config.toml
rotation_deg = 10
moe_every = 1
lr_schedule = "cosine"
Rows from block 4 of a small segmentation model, named by matrix and row number. Rows with one number within an expert belong to one neuron, the router's apart. Each number is 500 + 25 x the weight over its row's rms, rounded and kept within 0 to 999. All counts start at 0. Numbers have three digits each.
After each expert's rows are labels from the 100 images, of 14976, where the router gives the expert most weight on average: "responds to" is what is common among them. Only what is clearly more common there than usual is listed. The data: Sentinel-2 satellite tiles (TerraMesh).
# router: router (model.blocks.4.mlp.router.weight, 8x192, trained with AdamW), inputs 64-127
# up: expert up (model.blocks.4.mlp.up, 8x96x192), inputs 64-127
# down: expert down (model.blocks.4.mlp.down, 8x192x96, transposed), outputs 64-127

# expert 1
router.1:466462528508523507529493508492450473473494486519500490466501549475538515492495466449481490479510525485505511526500452525472492501518471476488454465538479461485494523486515490507489519560501493
up.0:540558466522507523519525437440535505484480500467491560470548483519489516518493467475550504505476519501495481479501448503521492507491461452506534495488518490475494505514467506517464479464478527
down.0:519508520532529510490485547497526487482491499523470496494512515503467538488475488488512529486475495500517595531520533504546549527509505484554511499475480497502499539504462487504462539476513482
up.1:483518448465484517495457509512522489445492504445544473532501489481477486503474512538535492487476504478487504524489477510488489488504487536516477564499514507483446467514495496497506522498498487
down.1:513498511547480508509527479491528510471515529507551461484498511494473445512535472495477508497532518500487509522496470466525475472510502486475468519484488473479505505503541526532473475493536475
up.2:498523478483553510538516496501487522490512493529506482455537494482451480444524477473458529529476493473528507520502514470487473467528493527486554477526503480467508518496489510500523533490512492
down.2:463489513467485511517460520511481460501501496479475459533487510497478514488459481500496527543454487469502490497446468493486539486499512477493498486565538529494493502525489497462509533499503463
up.3:552516474494458551531533494461539463478469509482507458524508459506491479534489525481506496489502536476485512492468509516523528485527495477537491513475484504548528486507546526506484520467515480
down.3:508487501508543529496507498489512504507435507537505492483477491533466478496506517505471532467495491504498506527471492539523515543458500494447559470475509462503492509509525476535517521494503447
up.4:497526428512546507462494528478466487513506480533501505502495490516501505504489498502515493494475453506522505472525496492542521488505541512481456497493481532486454516492517512505445486479540524
down.4:498516483517506500478519455514495503478476501441450470499498527499507550447507459469489502502476467472440548545476482483525487491474524476489541520497499487492459486531488483501538486511498489
up.5:512493522534510519527527460493508512498480561536515485525462476531433499479513483520488497497489513487494508489458492500547468504561530506491508502479534460520517496508525508463495494516519512
down.5:518507486499525516567491492542506476527496458508485521498497470485467517520520526559485505528522527531494491462505555512480500546464471503504483494506478481465540511510509491462499508493509493
up.6:526493506513535487500505445538504450506517460512531524481542458468489546493491484500502500505498477545514476455478494573516467482487452494475538517458499478525549505490473483490473505547500510
down.6:522510513480522530490528472479535513541506508493525474475512503480535526458478470507484525521518486504533475505503506431517445492481469516494488493498525505521493501502502539475503483497488533
up.7:531511484502507508488521474497533473466499494510531504484488480515470479519506486523485530494533474476541532484475515482574493492519475476480542523527458509467483517493511443531484505441535522
down.7:565511479503495472470502514492526525500504512482460458512511534515462506511522524521509537485483474490507521469488517497509518534515511512533517461484488513498470524511510503479527495468467500
up.8:475497425514498505479493494455503517520471454496546452463510515491486522538491527531498497530515503481457441539482494515496537503503461454478504532509478518459562485502505475520554499488581489
down.8:528437504520489507529483451502469480470493507498488481512450467514495505509528503517475520523491517495511500508454506527499545522495529514525488501498521489493482527484541480492473499486561439
up.9:479513427461497575512538519520488505494546487485525486482500490472477464501528475525500530491491523485478513498476483481506464512519567463494533521489516505453526483501478521559511496493520517
down.9:546480503519479473522530482502518502487469482510475473470495449519438499515510459507515529486530485523538486496453511489556501488487495486495537470510485515496500507464512472513517540471533509
up.10:522528513505459501484530521484522478513548476510500530469531521490517499514483470478492492488499467476540544528525499528522520497491557494463487496496471525513483516509470499500510510492485549
down.10:552487539471456494501489469476540504504484493469474517496530544480498478470518491499489485529488489452467491479505515467518557509513504532522456473500490465504548495493497474499449448512477527
up.11:516485496488517480516526520539481497534481499529457461503543499526450515492490507494529495507525496506456518530471457524513480487457500483498501495502484490530554505464494481457487486483533522
down.11:497482481472518504507547495489537502524511485488448480512511543513497490479493489516488491495503480490499454502489492482495525504461516533520518425504475481486511512498504515524521506481469470
up.12:472543460482521463541492510488477506536484517539511441490520493513478498542514495483494541534501460455476504527480535494472455498496466501513526469500474532485507510496484510465508533525539504
down.12:447460520506480538519454510516521501499512537523515464536420523496475490463480485495512538527523502477515457513505496545520507493473506495516544545546480507544535495519492468476518474501516514
up.13:553482510503485491479505525490544514525486496488511471465494522492461516537497491516482527488478503507466480509481497485554512528497475490519511519461500532499500513492518489482473504503519501
down.13:505497508504508514492478528525510525497489518532515489517482483484445491505514514519517505535494508487505532506513528500491540524523487506535454517447521485492532531475515530499473479511511442
up.14:476486490490493526511519505497500487478482539481472520500494467483484491524479492475540524498518515495521526554547480490506482488533507528492521506494505515476514523521517546460487533540500525
down.14:546551501487528462517522473485524537506486506545486498503493494466498454503486472463521524553496428501456518520548527501502466491479497538485555495530486519490466535464506498474501495525514473
responds to: water; main land cover: water

# expert 5
router.5:461479479527505449502503511537521467473478475495471457524451496526514494545512486509542504463526523510453505517461489488545515560481468481540533536463549476518534510511515487478487508521548511
up.0:461506479516471510497474498476548479461509465464520497493455528499510500529495489489555502494499480499450488492507515525459488472489502472481538492504519471477493503520500479529519499543478499
down.0:505486464490506536540515504439485521507485481516504506469478506477552509521500472463489496520466474512486484454494436491524534488547543506527476543473441485501497491511507520526534441488498485
up.1:510486462488510509477548469477524471496489474514484526474508465509462530480479518520481522537517469498460514493496553522512509525485484520506536525447492523520514489532486487516497493520461521
down.1:469474474493501516492490512458490516505518460520492457502430500472569492523516507536485484512443482474527543475488452499473544510496493497501431483512482498476502492486545514513506526508519479
up.2:504521510484482492506411511467484540504499508510491519503511522459444456471526507493502467533509468495504519511502499497501504506541516506493459488504490497541473547502513467478490515494555515
down.2:538476492501489517531493496503502529559448494476480483470458476516482544515506541528504500481502511511502519486494559507466445501469530483483514462448486528489490490492506516517455509472534529
up.3:511462502536509477506489474475527507542492503475545461489509437515460462529522501467496453505507544499495469482507530492499482489537502506540513475486491481506515494497498533492473483449528471
down.3:511519469512470527496492492471477488500502488497521508521490467510453528462537551440492490509507521521478505507496504495507524519482491505486462488517490504499479514492497536484479510505485473
up.4:528544476497519478509534507473525473500488487494480511503494462513543516451491502535489521438522542489515510484508429462478488482483498505466469533527482508475518462506514486492514541478505492
down.4:566492546497518480481508537550485485497495537493501500531517538506497495485495526512515504493514476502491500468506560488483525521467494518465489506498472506476465507470499525517489502513496504
up.5:526474479536518416464514481503501530490499540511540546529512495492486534514513514484469528514480514537485500482466528504481509496508460474480517495524462513484464486465497492511484473508462464
down.5:542490520475501480520488525531515481466498488484462463517498485471454471465494485484477518491544512519534531481459516480530498507455554500538485521471518505532498478469500510524506528530488458
up.6:511499519499490512495533505473507470493466475483481487478520565476456510520531481465481490517503530509494500516527524506552471525521535562503544476549438474463483487498495483505519497402500512
down.6:496525512540484499503533521454494521497518488522503457499487488506434513478520507495481501468503512488492512540536515545504543516474504511524501470517444501478511535503494531473523500494479444
up.7:516493498496483493493526513493496533499504499483525523517524461503493487502514531501463538508504517483476524500464537490501515506487484487512536496508479465495521516483486551540498519469479533
down.7:552503506451517500498509503455530540505535481489529477448489453478498491457491475494505467522482486500523533495512519544439532528506485498495498472499491507535549501488468499506505528495519508
up.8:504496498497506485491486499466526549471534528479507484488523497455516503514524472481493485452493473513522481522523508487487474499513505487490454517525507497491463497465519508460472495460503507
down.8:558517536509467499492484513505503507485532535500499504514527511479433507521553490490505517514495527538500516500439554488508471535490507545506509495503475470490461533486462492484443533443510456
up.9:497511452474493462528460487495483484534510509467457480484515508495485537444523468494513519485473544525508513518519558478506506499531504470495526494489490523516523471513512511462486518501512522
down.9:518494515460486480453470497508467491482475548535498481478504493557511518476498483512498525491533470474548534500508488489557473513489498513533524521527496509490471525515508484467475503503509483
up.10:477469521518528547539510472490466489513503492493483525495476537491564502474511498532483492479511499475520535508534465507489475472467509517459442526533508504471515505510517548507498497496507486
down.10:492484551512489498467491507486487484517498515513498515489490520515441486441509485521500527547496467494493519483493545455475473497527522544512522515478493488465474499503521497535499485449499516
up.11:504542547482524447482528494517526459492532498481534528505497495505510518487520525495468516448481532533543510484517494470515467485519509468467499477455506482501481518486501499536512508540496447
down.11:490447457490489491468503493481479490503509500460473476500496511512553494523505537485513538514534496531493512502482523497466489531503518501497510519497526511516472527496470497469502520487515498
up.12:491500475480506451470477517545473509552526513493489487505536462456448512456471489491528514476487484511476498503504490489526491502477516467495504513494514541503561495479494546491530497478486508
down.12:521528454511513481541524526507540509475490487489555477504493486480507541497482480560509520501531520518520512455480495483469517460473519466470519494559511561491519455464530511516514524516543487
up.13:501473494531472483522526502507523520544540483517464472463499497497487516498492493484495473444477543509521498468520487480478519537446514482465492494502459524498488506537503481493499478472482479
down.13:500499484518452490516510472501501528514510459468523507507493514481508470519503472476494490511499512483502491476486557446497434517509513534517529528464529481497488503496519509516479500492435519
up.14:531508487460505493459497488512492499512546485511482483502492486525419534525468532503519526523507535493479490485465479524521530525525495489482493556524477539481512485509535561456527477449494466
down.14:524463499524475452464516501520547476488524524516471472452507510499493482511473541535476519470502480503519498464497507420505487508535534507504425543496491528478493498494502551504514473512533513
responds to: water; main land cover: water

# expert 0
router.0:512529458476490479491502490510559495490485483505509493511505489485466496507482496523517541503479502502465482514494540469552527520505490470520563510441514516500524450499488505480536494439495517
up.0:515522482449532496476522522498534536488515476489552508498504435523534480561495502493459491485493483502478494541531495449477526460543509504501461541468514486486504474488514507494468522553465516
down.0:539531524475505474527505499485495500486493512498459506496463477491476509530553494530470492513506485534471477455488568505484472483526486484469515500536532469499523491513453506508464505503505480
up.1:505503508519514494481467530483514484540507487500491477518509435469519535514534489450559469461469543482507516479474518486521500502489496482485491511474518513530478504449496491520497476498501441
down.1:456476504482523486475444524487521515523523476496554548499500475488508479479502432526518455460499515509515504452483462516472549515467492483495503518570520500503491489513490468516495556493514510
up.2:494478488512518463495486466504507492538458504493525503510522526486511478469530495460515476519498498534502493516511508478513478486511507502491479469490566482475493479488522469503479488487546543
down.2:492509479532481536517462503507476504511515507482507491519468434487521501527510457485528489516480516514555492499482525500480509508518504490473490508467472503496511486456454486507507518495518534
up.3:491467493476509502540455487466508489516505555495509492492521474510458512520461454513468483488482494511518487461480466500503549461528524485490486490523516523519453514509499555499506487487515468
down.3:464481522491469431509498490508486446522490489499501476493451529465556493557490485493476499511495553503538509509529449512461509497491478483510497486584500517459512531477516508518518488488507483
up.4:530484494515508456479478473530488469491492468484518489477538494500538471542496463508517497527490495517477502454516501521521519497480489476452512491534492505512538522540507470549507483505511504
down.4:499467485482523536529457519505495519549477547508531460481498510460484510505527517472514545526496449517481501498482455485485517499500502527492516478499478494479459463461484513532511520508478511
up.5:471487477507505545518523505500515527495499474515559526484499470484503499477483493480502493451471519517481520490510539471463482503480512454470523504475521468520526466535505479494493478515509534
down.5:518513466521500498471517510514478460505491534502484481481438508496493482518451488487531494492493513478458519513493488521562541514496528517507470470484499491513476503518515524501458498475521497
up.6:563486477540475503512488483510468509512521486508506530482492567518514483480489496471504505490499564489543552479480489511483523501489532477526506496510496502485493502525508486454503485510462426
down.6:495532504483440487523534478504511481467477474503505486498516563497522472475516480471475508458535481488468517528520463470502493502503501530505515500509524502479503544508538498503517492510520499
up.7:473493498486481513485516492496449451492535522495469484473547525489526513532484509496526502512496495528503493533516467488460510559500498468512485515541509482536505539491509499506470519523498510
down.7:562503465514505542508508487474486475536468517475512463466521489502486507513518506492511532531505491510545500491491541503486492509469489479529465484503502498480473494509510577506508500502508459
up.8:477482526535464500512482521510511515513523522521493548467472485492486493516473551520498548511515546481502478397526486460478483462553545481466501512502516476480483486503544486556528472504506493
down.8:493495513475502434510455503521561522463545465499518490526484496496455537500511545532472454480534499493526477500505515493475516497491513498491520513447508483504490517526504486462517479522487510
up.9:483506522489458477483458497490485522498526501486515481496456571507510477484470520528437470444504487497496536500519532519474529540544517504542500518491527505512469513523493526462491497541492498
down.9:481489509502484503536552499515475506499491519514472498478503461503505495473503492529487517470498511491541542538537517530519491479500458501529519524505512527494493517544507496481501524483477477
up.10:494504445487482508515449507509445508511499506498489489513457512513497543486492507535548512481477491521477501469520485470466509529472530494476540466521459521526459476484493550514483479496531483
down.10:507507515490528482484506512527506554495503473493503501492534521493524480504521565501502486540502501485526507505507501485513459501470493513486462512514434458471512522502501519511569474518501490
up.11:461505511519537523498483495502495505460521531437500534556505506516496469503559511497507494506513472541460489494475546495472499473536533489495482507534505477484470485510559505508504471529485499
down.11:496464503515512490501490475484555515469537499527494482576457513521500500547497467523489479493503495489534473461529498487463469447514497495549560519469502523485497516509532478452506515545480511
up.12:485491514492443476496475541499511461504554483502566478511465498505457466468477470474479504496505528455490448503485458496519476512509509514471536517495499519462489511457532503519511512538494538
down.12:476502473507516486513509501534470523498535530503494521500513574518486476496493515475487492494488502505507515505510527473435518494460530482516514517513526498501480523503525520481486485506478486
up.13:528485485533492515499533509483541553538526511509505465468496515495506486465498500448501497511507512475534477518492525528480473466472503487470450511526468543485486548502545505524510457483469454
down.13:479519509486507476493505510493500515493439514451507501500482496495511526534522492550503543517521509519491496554446466477512492532492514496499571465474487498477492458485498477522484468484513541
up.14:526458491534470501473487526480504497530529485472498480501528497495517488517520502491502481526482519519515472526513480471480520464481523489499524504446495486510517501475537510509482492496467473
down.14:544465462531507532453488457512533475507526469512501485511495477480498503475512502540487450507512484528448522443470511496517525538461479506506476483523554525493496506546498483494468534519468475
responds to: main land cover: rangeland

# expert 7
router.7:523472532514478524499484500471466511486511477516495529511543483479472505477496504465478475508468521489512527511524461523464477519525477483494448446499501474505483488489499510502466503464508499
up.0:498504475515543474484509503459518527485467506523452498477479544510460508511513486519545503514487482476461493447463511531513571499520522511514508483492517507492478507470558481511522510485520486
down.0:533524501531507492468534564491494505504531500554553501560504484505496484477518472467486495471490491509514517493479517489484463485525514495504519507541509512507516488507470478522465480479487502
up.1:493473437510526528500514513447524492480561476527457526513394519480495524500477484523498508514500501493491498497519512551491472538499513535503541517484488476480497491477510473464490495511483504
down.1:539474486491480493519493507517505529488523517496407521518511410480517504485533483505511494495460498487487522495480508501475502466534509513461504512512485496513459468456502514495493495494500526
up.2:480483529492502479525514478481491548494489512459508493438540525537470474481486516490502486511536539476472502556482487500517505519514512518517487458546489519483557508558492526474495468502553522
down.2:510493480503511479513481486463490491530517513511504516480491488548482490475459521517494492470482524518496467497514501514474478479457501501442522461507465467550526493486444463532506459491526506
up.3:489511517507476520490488499493492500483488523493487492497516509499510532516515531519508488492490487469477481513548519487541538481482498493506492551522469535491560499521493505496519469473511507
down.3:501507499498510469479568478491474538488499506511486466530502507499481479511471500538509474486525469444476509518526466522516526472525514549522429526494460502479513475521546512442496527524506520
up.4:524511491500508484487458524480521508500525478444520473463488504493513545494504561491516532479444505516478536512487541480502504525517537463524520496515470485506527470446505514516512477546508486
down.4:477475523468501510522486533517484539491502472493514472500523492472476503488469511507513518490514526464518530534499529458533505443487520498512505564540530521492482469463514468446524543508460478
up.5:516460503507480520522529473481501489467503481467540444476531486544498480494518505523462499506485491470497483493514483487497522454537478519515557532492517492494493487557492537486538498520465536
down.5:495497485507499527558526486514519498528506509520459489472461480495498489508473539512480531476514495522500529453478483536561491499492491514494462516510471535495499479497521524497501540477510475
up.6:508513514454542479472455484498499519545513477519483457515527517471536507503476446456501483501509506483533514551505513513498504515448503518500508497492479513534501543463467500476516525478506501
down.6:482484511490532500518491503478569496494504496552485497517485491494470518514463503547497505503504445541481507474504446527490508454486519474490541493458508507515471485541489520480495508550505461
up.7:485472488470513453502518514507494534516481483503496481505507573519508533517471525539503521525483488515465509511486488466499479501477469516541500490505565482472565484498528531476540485517493497
down.7:542514501483501518515515491500478479444522485513489477500475522488510497478473502459535500485476496484450449492476515497506460508490476493478500509528489458507483528489471480515465536474506480
up.8:517508494527491521483507508477553498517505527481510475466543490459555462517496521510463492480491510530507524453514524459461539493563507479506492519507498496506501500512536493531500507500484469
down.8:490486509499520495509480480494479472466515482453482516502495473508502509520497474493499461482491553493508489460501544511492520488471497500448501433514457476529486507479465523525514490436533474
up.9:533484476495502532518521469484474477508479514519469476491484510479528513503484453482501479505488463483482493564519507524522540526444460572520496492502516498516446501513489525464494493537517486
down.9:490453487448493529512495500486547461533473511501462503511499508495500501543503499526488450494510504503540481462499476525490504523517518539476501550456471480478484499476437477518530506469513487
up.10:470454535544513494482522519498468477505516505483475495509545511528444499476517451487504484491448473521481458552563544515519504554508520469500486514484511473488506481493524480494487523509494509
down.10:538481517464502492507482503476525523469487443513493520466477468497528490478489517466515502515457490501519476514487445543469538478465556500464532491509481468487465518477507476514489475497508474
up.11:480500500561502481495504493499497497513507482506490518530460524501475507482491502514482472542495478490530482516456511524542551551457495439516510489437511508505532491485499519490513491474476485
down.11:499488505459484511516535471493503548518506449473490495521539515507562476484494499472494471456476542486505498533418540534483503492522515500495482532500489518559495545471511496495458509513519521
up.12:454537499497475512479505477487504500497465505498486495478500523481466534507537519511512451515507561479516457465461500543510526509546522482509490508513496509490491505533484510492511526492490494
down.12:504492517500537520541527487472513512528520474499514511469493475478491494487487503558477535516521502494512465450520517467471475504490436500485510523534479511514498542481469489506474507489503500
up.13:505485509512519516469499513446476479470511484506511480494462481538498450533549528540496489483514505473501502500481496521505511524514532488453530507542484500459502532531508460520493530545495487
down.13:535493473509524475497535507526481512556474512532447485459497565512491506504529506530491494514552534513500490504439491537465497491499500505459508516495482526527492504468546507477473498486481511
up.14:498524503521484477496499471503535493491506562476506457453475512492533490519457543503539491489498497520542493520503506481526482486504520476485503469501545517519454501519467471505509486521549474
down.14:497534500517497470503494494511503456448508511500507482471481519504508513474441492487506528524522490528480522540512467512554495507482545466508504496551477519536467517486546490557508503528501524
responds to: main land cover: water; flooded vegetation

# expert 4
router.4:470538527470485490509515472509508564540524519502487518511494468539490508487464504482491485536534473468528546516504492506536477484492495544516517516538481511528514538493461530501493457476481513
up.0:479454502488491513526511505539495529507488528490463518483492513489519490478535505504493474479470486530474510483562475466533496504489505554466466508463492476480487430532487499478492516488499505
down.0:495514549523468506521505512497510484511504538487476476542479537512507482520509450504558546540474495528471516517450515513536497534522517540537492502484533520489497503519467509482488505487468516
up.1:479515459491504497487481485499507491470528520521483510540468505480486470471479475510528490467532500515544518513501523471491486505528504525470456441513494513479526450525517508533486517491522513
down.1:536459474540477489511511519496498517496513469510462480495504484499485520518528487494475475505459506509538522504512497481517484464499481461521471521423505545515495506480512460461487513525525492
up.2:535501500490517486499486518483464476447555524467486531513492565511544518518507533498478525485509494519476502462504535495454515500514453506473490512536484493480499518536531522502484482496470522
down.2:527510527499500532506494495488527526494523466527514488510531484497482506491468475512485500493498531470519495487499494483511484488502501524481554493497504486521506472480491465515519503525546510
up.3:459486500490513496458451476491483542494507494509488460536466515464559466503520525501484465481537466516505503474524451449453499510526489501517492512542531493477522500494457521518494508545524535
down.3:461537521511476494477478514519502479511490486465490515491523534485486496523486476525513481471502507456527496490491480502511517543511536513451465545507510488493496491523497508455468503460460533
up.4:558491453537490503506484489514521495508541528459466497512492513497467543527502495511529532468483495508461482498493528477532514486499498442493558520489483549530509475498507532489531484502539497
down.4:482521462512522483497500524502508501524502508508501479494524461517480519497477486471506503511498483488523501481506488489483510488478526510572495441510521487498527516507465521443538457484500484
up.5:502482509523509487518474469508513487517500499533530500491482472524460478534502515526480463511502472483519537488489532496557503487520531497516507487473451495487500518520532484478503516495543487
down.5:576482470516488489459500501486522523515491467505536499468529507470432497466510518550470483507492489501499505502496507514497512515538510501502484454505448513508504462487542494542533485486523547
up.6:486462518483514511469572514498502517487518483506531504504538511557496496518532543504503528472468498497539505512507498478496509497432528507482503481499484477469518448514519479486495495516500517
down.6:525474469485483541488490481500540532507471462534510494499495454484463479514497492536472489474506482518514550502485542504523462484525509522468431513486467499550486514498495475536500534487554512
up.7:489546550515429533496503517539537512530500498568488471454529483494505534502476503493529488463503500481506474503509506493482489459497526517499463522568513476496472508504502486511552492511505495
down.7:449487510495471528496542493540520491517524518499490478517473542502472493488511480523508506502502460506503538493514505488477513464482527541513490500490464485544492443484522490496497465496494462
up.8:513481474538496498485510525491471579504505492466467536475534373492484487512523492520509498478492538506477498512500474502460471512504478478485496470539495498476505487492536462529475493541484521
down.8:493490503555507525521501481513505460492477501496490441500518554493489480518498511432484499472515490516500493506512477522471462478505495517494524537511476497496495503486487483453477516496479482
up.9:532494504477482493508507517502521473494534495495559479514458474459505515512513503527483512504517513506497484534467467499508481447497457452480480484483472478494448500474517516528488497487488494
down.9:508572526492479503486523518502539520506516530523520530493551538523493469516467492496536490501560483556510492511469477476554523509538473466478499551470510528512500532504479464446479463506478500
up.10:515500536537495539537493509512516476511493515500469502460486482510505456477499478542444494487513473490472526562515533547520483501534463532495480522442508498506497499509491528498470541488527498
down.10:516473498471504445512469521505474489502501532466483502522470492490479510470506477479485514488509498533543501459520538496508471486476521508480458468487537472497497519496537530468487476558532485
up.11:483489529490505518525429514532489495510491494514478482523498573443484509471517517471504502508501478530499490519472496477512478492495545501493470487533449499495516498461511499495481515513539512
down.11:520529484504489505544564481455559500500475510484486514490520457524487503548487486486486509496504520532476511498492491454495485503479533479464498484491519515520449508497484541494519491485444501
up.12:521509503490518515512459510505506511479512478527508491506463544478495496450529486483489492518482520497555485489539506519462500524534445525509530525500525496506554451492503513478467505526499516
down.12:474486503516444496543532517528487505448510476504496521505477482490497491491466496519541496496543496501487518509518472558523513456506453531545541510479481508496478515503494520516505503517514474
up.13:498493525548508503520506449528481465526519500478496469498481537464498530568501496507486532433514512505470508493526487481517473507529472533498504541454478522477520498499514509425503509498495519
down.13:544540502461506467484480469522513471489479498466524516466509508499535492498539518479467498530512497491494492503453503489507505485469513509483509478459487525487516532499499460519508515512488504
up.14:505495520507472451486553519467486541550468494503519449475560500454507489514454529509482512499512549489528493495507497515494502517517503478477507508493537471490501537500493516492463485522486473
down.14:492488507529481523489514508510518527456512510523479501536508474513490490480496540475505502501496494518506520493528540498458499479513525528469492487482483539492473477520503487503506502505484549
responds to: snow or ice; main land cover: snow or ice

# expert 2
router.2:526448518472537487479466487527511470494538529461502507475504482512485507491490549518477527476499491516558539515494511478520493471493508481512485525519478525481517520524524478516459510550502504
up.0:520476531455510510488499522509483515527510471496490503515510499479522510508517480531484503497524501480501517481527535435501470514489491510496440501496519508505486500516516508478499496482484505
down.0:488494478523470483507499506533536480481496547525519519532484499520508511485518493517489538472495520514496505458538577544485487518480484474542516500511466480507523493503563557457520496520523487
up.1:528535493503482494501488517527508481488470540479566486531463540542528488533483487523537495545499504510497491542497535509525481483451500492508512446502555476520490491457470506527444519472488473
down.1:454521508501506437457489541552454502505502511529515493518545538506451477503476527534522533467508464523458510517499522479503555521509481504518493549520503570473515500497508505510501512504514495
up.2:479446496465459471530491490485441518456509511454479541482485520453536504476475531539513471507514487522465492494510510504498511465526513547511505516496492525511505497502490538506471494490460490
down.2:470495521490504462536494528474458485516504548484544561504514481529494540468443478537520532495467477499483502507517492456472524515483476531544529495485526459485559499481481501517514506455519503
up.3:505494506495493466488500504505518502481487477490534472507495542473508518573511546473444498491469520514486507531518500488502536521533526466503493496469518482579489484517495536516533520506515538
down.3:555481490490505526448449519546572494490459495514512524522486477511472445533499514521490518549439453510462528522489505489499491544480506498526544514490498476520493491500475506479479470490505507
up.4:488480513498483506485546527511516513498515446489455474527520548452505543496496475503480478504468541462493503541525509498500467495492506526490539507486507482512448490501528504461479480502463508
down.4:534537490493534483493512471481550514467472493477479485495506518470477529543535508509538437519485511504505481538485510530481514512532491510523487525470485506481502511487488496507470516483504486
up.5:513489518476525490501571512492497527450503489518520492535487488530501528525483521496515536484513521507528505469503500521490504493471505467474499480519498521458530469503534516510518436489463502
down.5:547460578480496483473511492490542531522488516474498480504480503475514495514485474508493477495491513523491510505489517500490442510516529460466485537469459526535498506459501511504479481465496520
up.6:496515459546512473499506519506549525501522526528512447502509544528475499531502468523492517520538499473482512496508510471537483512476538527516503515499541490489544519567543459480493516456514520
down.6:568548488471522493506510518485502449519488528475504479517488492511481502545508470517516559498509516527501490474494525540536507512507481497506490481551493508504488494484489484514492482506547488
up.7:502512475490508477468498527486500505516492501498485541526463437463526536509462478449514542500471455525530493467523471423541489515527536536458534549506517487524481489459517510463527518495530506
down.7:480524467497517445506469517486449508531477463530468489476519537457471453522481500495535493493527534529485530501522529538478502473473489460455480516476488522504535474536477522469491494482496554
up.8:488508473482478475464506496500510484493476539522514486460502499516513487499461512449501517553509471465477460495476487506510496494513522499493491481485488503468513515481535536486517525501492515
down.8:467552546498496515541505539512503486523497473470496523522535475527526490466490502520541499516474484497468496485453508513488480526520514498504434471498553478523519518533463523513507532497498509
up.9:516521485504465495514489522511520506496510519540509505483462481510514479500496507499520469507462463485514475463546500511489495506473494533525514518494511476507478487474508529468481494503509480
down.9:528523473472495513499531536554464474486471496509492511506506492511561539502472524552507487534514472498472542532499465448468476490510510487518500492510464514515503489517503526491481519512472464
up.10:477510541498500412488498499503500524556529502576506530490502505436501533517489506458513500502516535490505484475516491523495486509478538477462506477493480483496476523447490516498481482520482495
down.10:510483535526493498539484499505522529536515509492481493489491490516457480512507460528482530507513499515502509486515539494493457480528521513478488530448528518529475526485492511467459512493526527
up.11:504522486498491485467508481454481494527468480487467540496512483464556492502523468485526541487536487471513503466520521466550545554510485531485513545462499471491491506495512551512591500523481485
down.11:463493483539445506457475485503507476483469492499469507493518493491491494488492542481480456478446519473507500478526474529522504505546466507513487492515497502492513477461496531483498534493551541
up.12:463499488537495496510490448502488481516486485528490453509496547519485434493489427461465501500498509496531441464503497436514472499493557528470503505548514527482520512522519517470539520537539485
down.12:556536470496495521542488511508487485562455518513517441499520503518508517505501477502491503495535490533495487499495454480477482508503494524502484476511502497497468493530475522511510515507538458
up.13:499523470480530514500532477493457549508517475456495526514515499474519470488498482521517497534491475508468519485501512494516554525483534528504497530571491529515484518497494530485575500531524463
down.13:481451470527487505483441463518461507481513494562500520453536471481532500576491544512483465467515477537480519459484472504498472492514531497483471473500448485458485484504533471512500536483538558
up.14:496490475504481463495502530505483486483547483501539495462534518492565478526477500489490439491470519500493520516534486509471449483517525485489481480488479483498508474518505474504489514516514495
down.14:494552515482480481495526518517523483489489541502490468502519523532477502473495488495521493450537515505521443540529518504499480507543513526519496483516502504547526509481486505518513498503491478
responds to: snow or ice; main land cover: snow or ice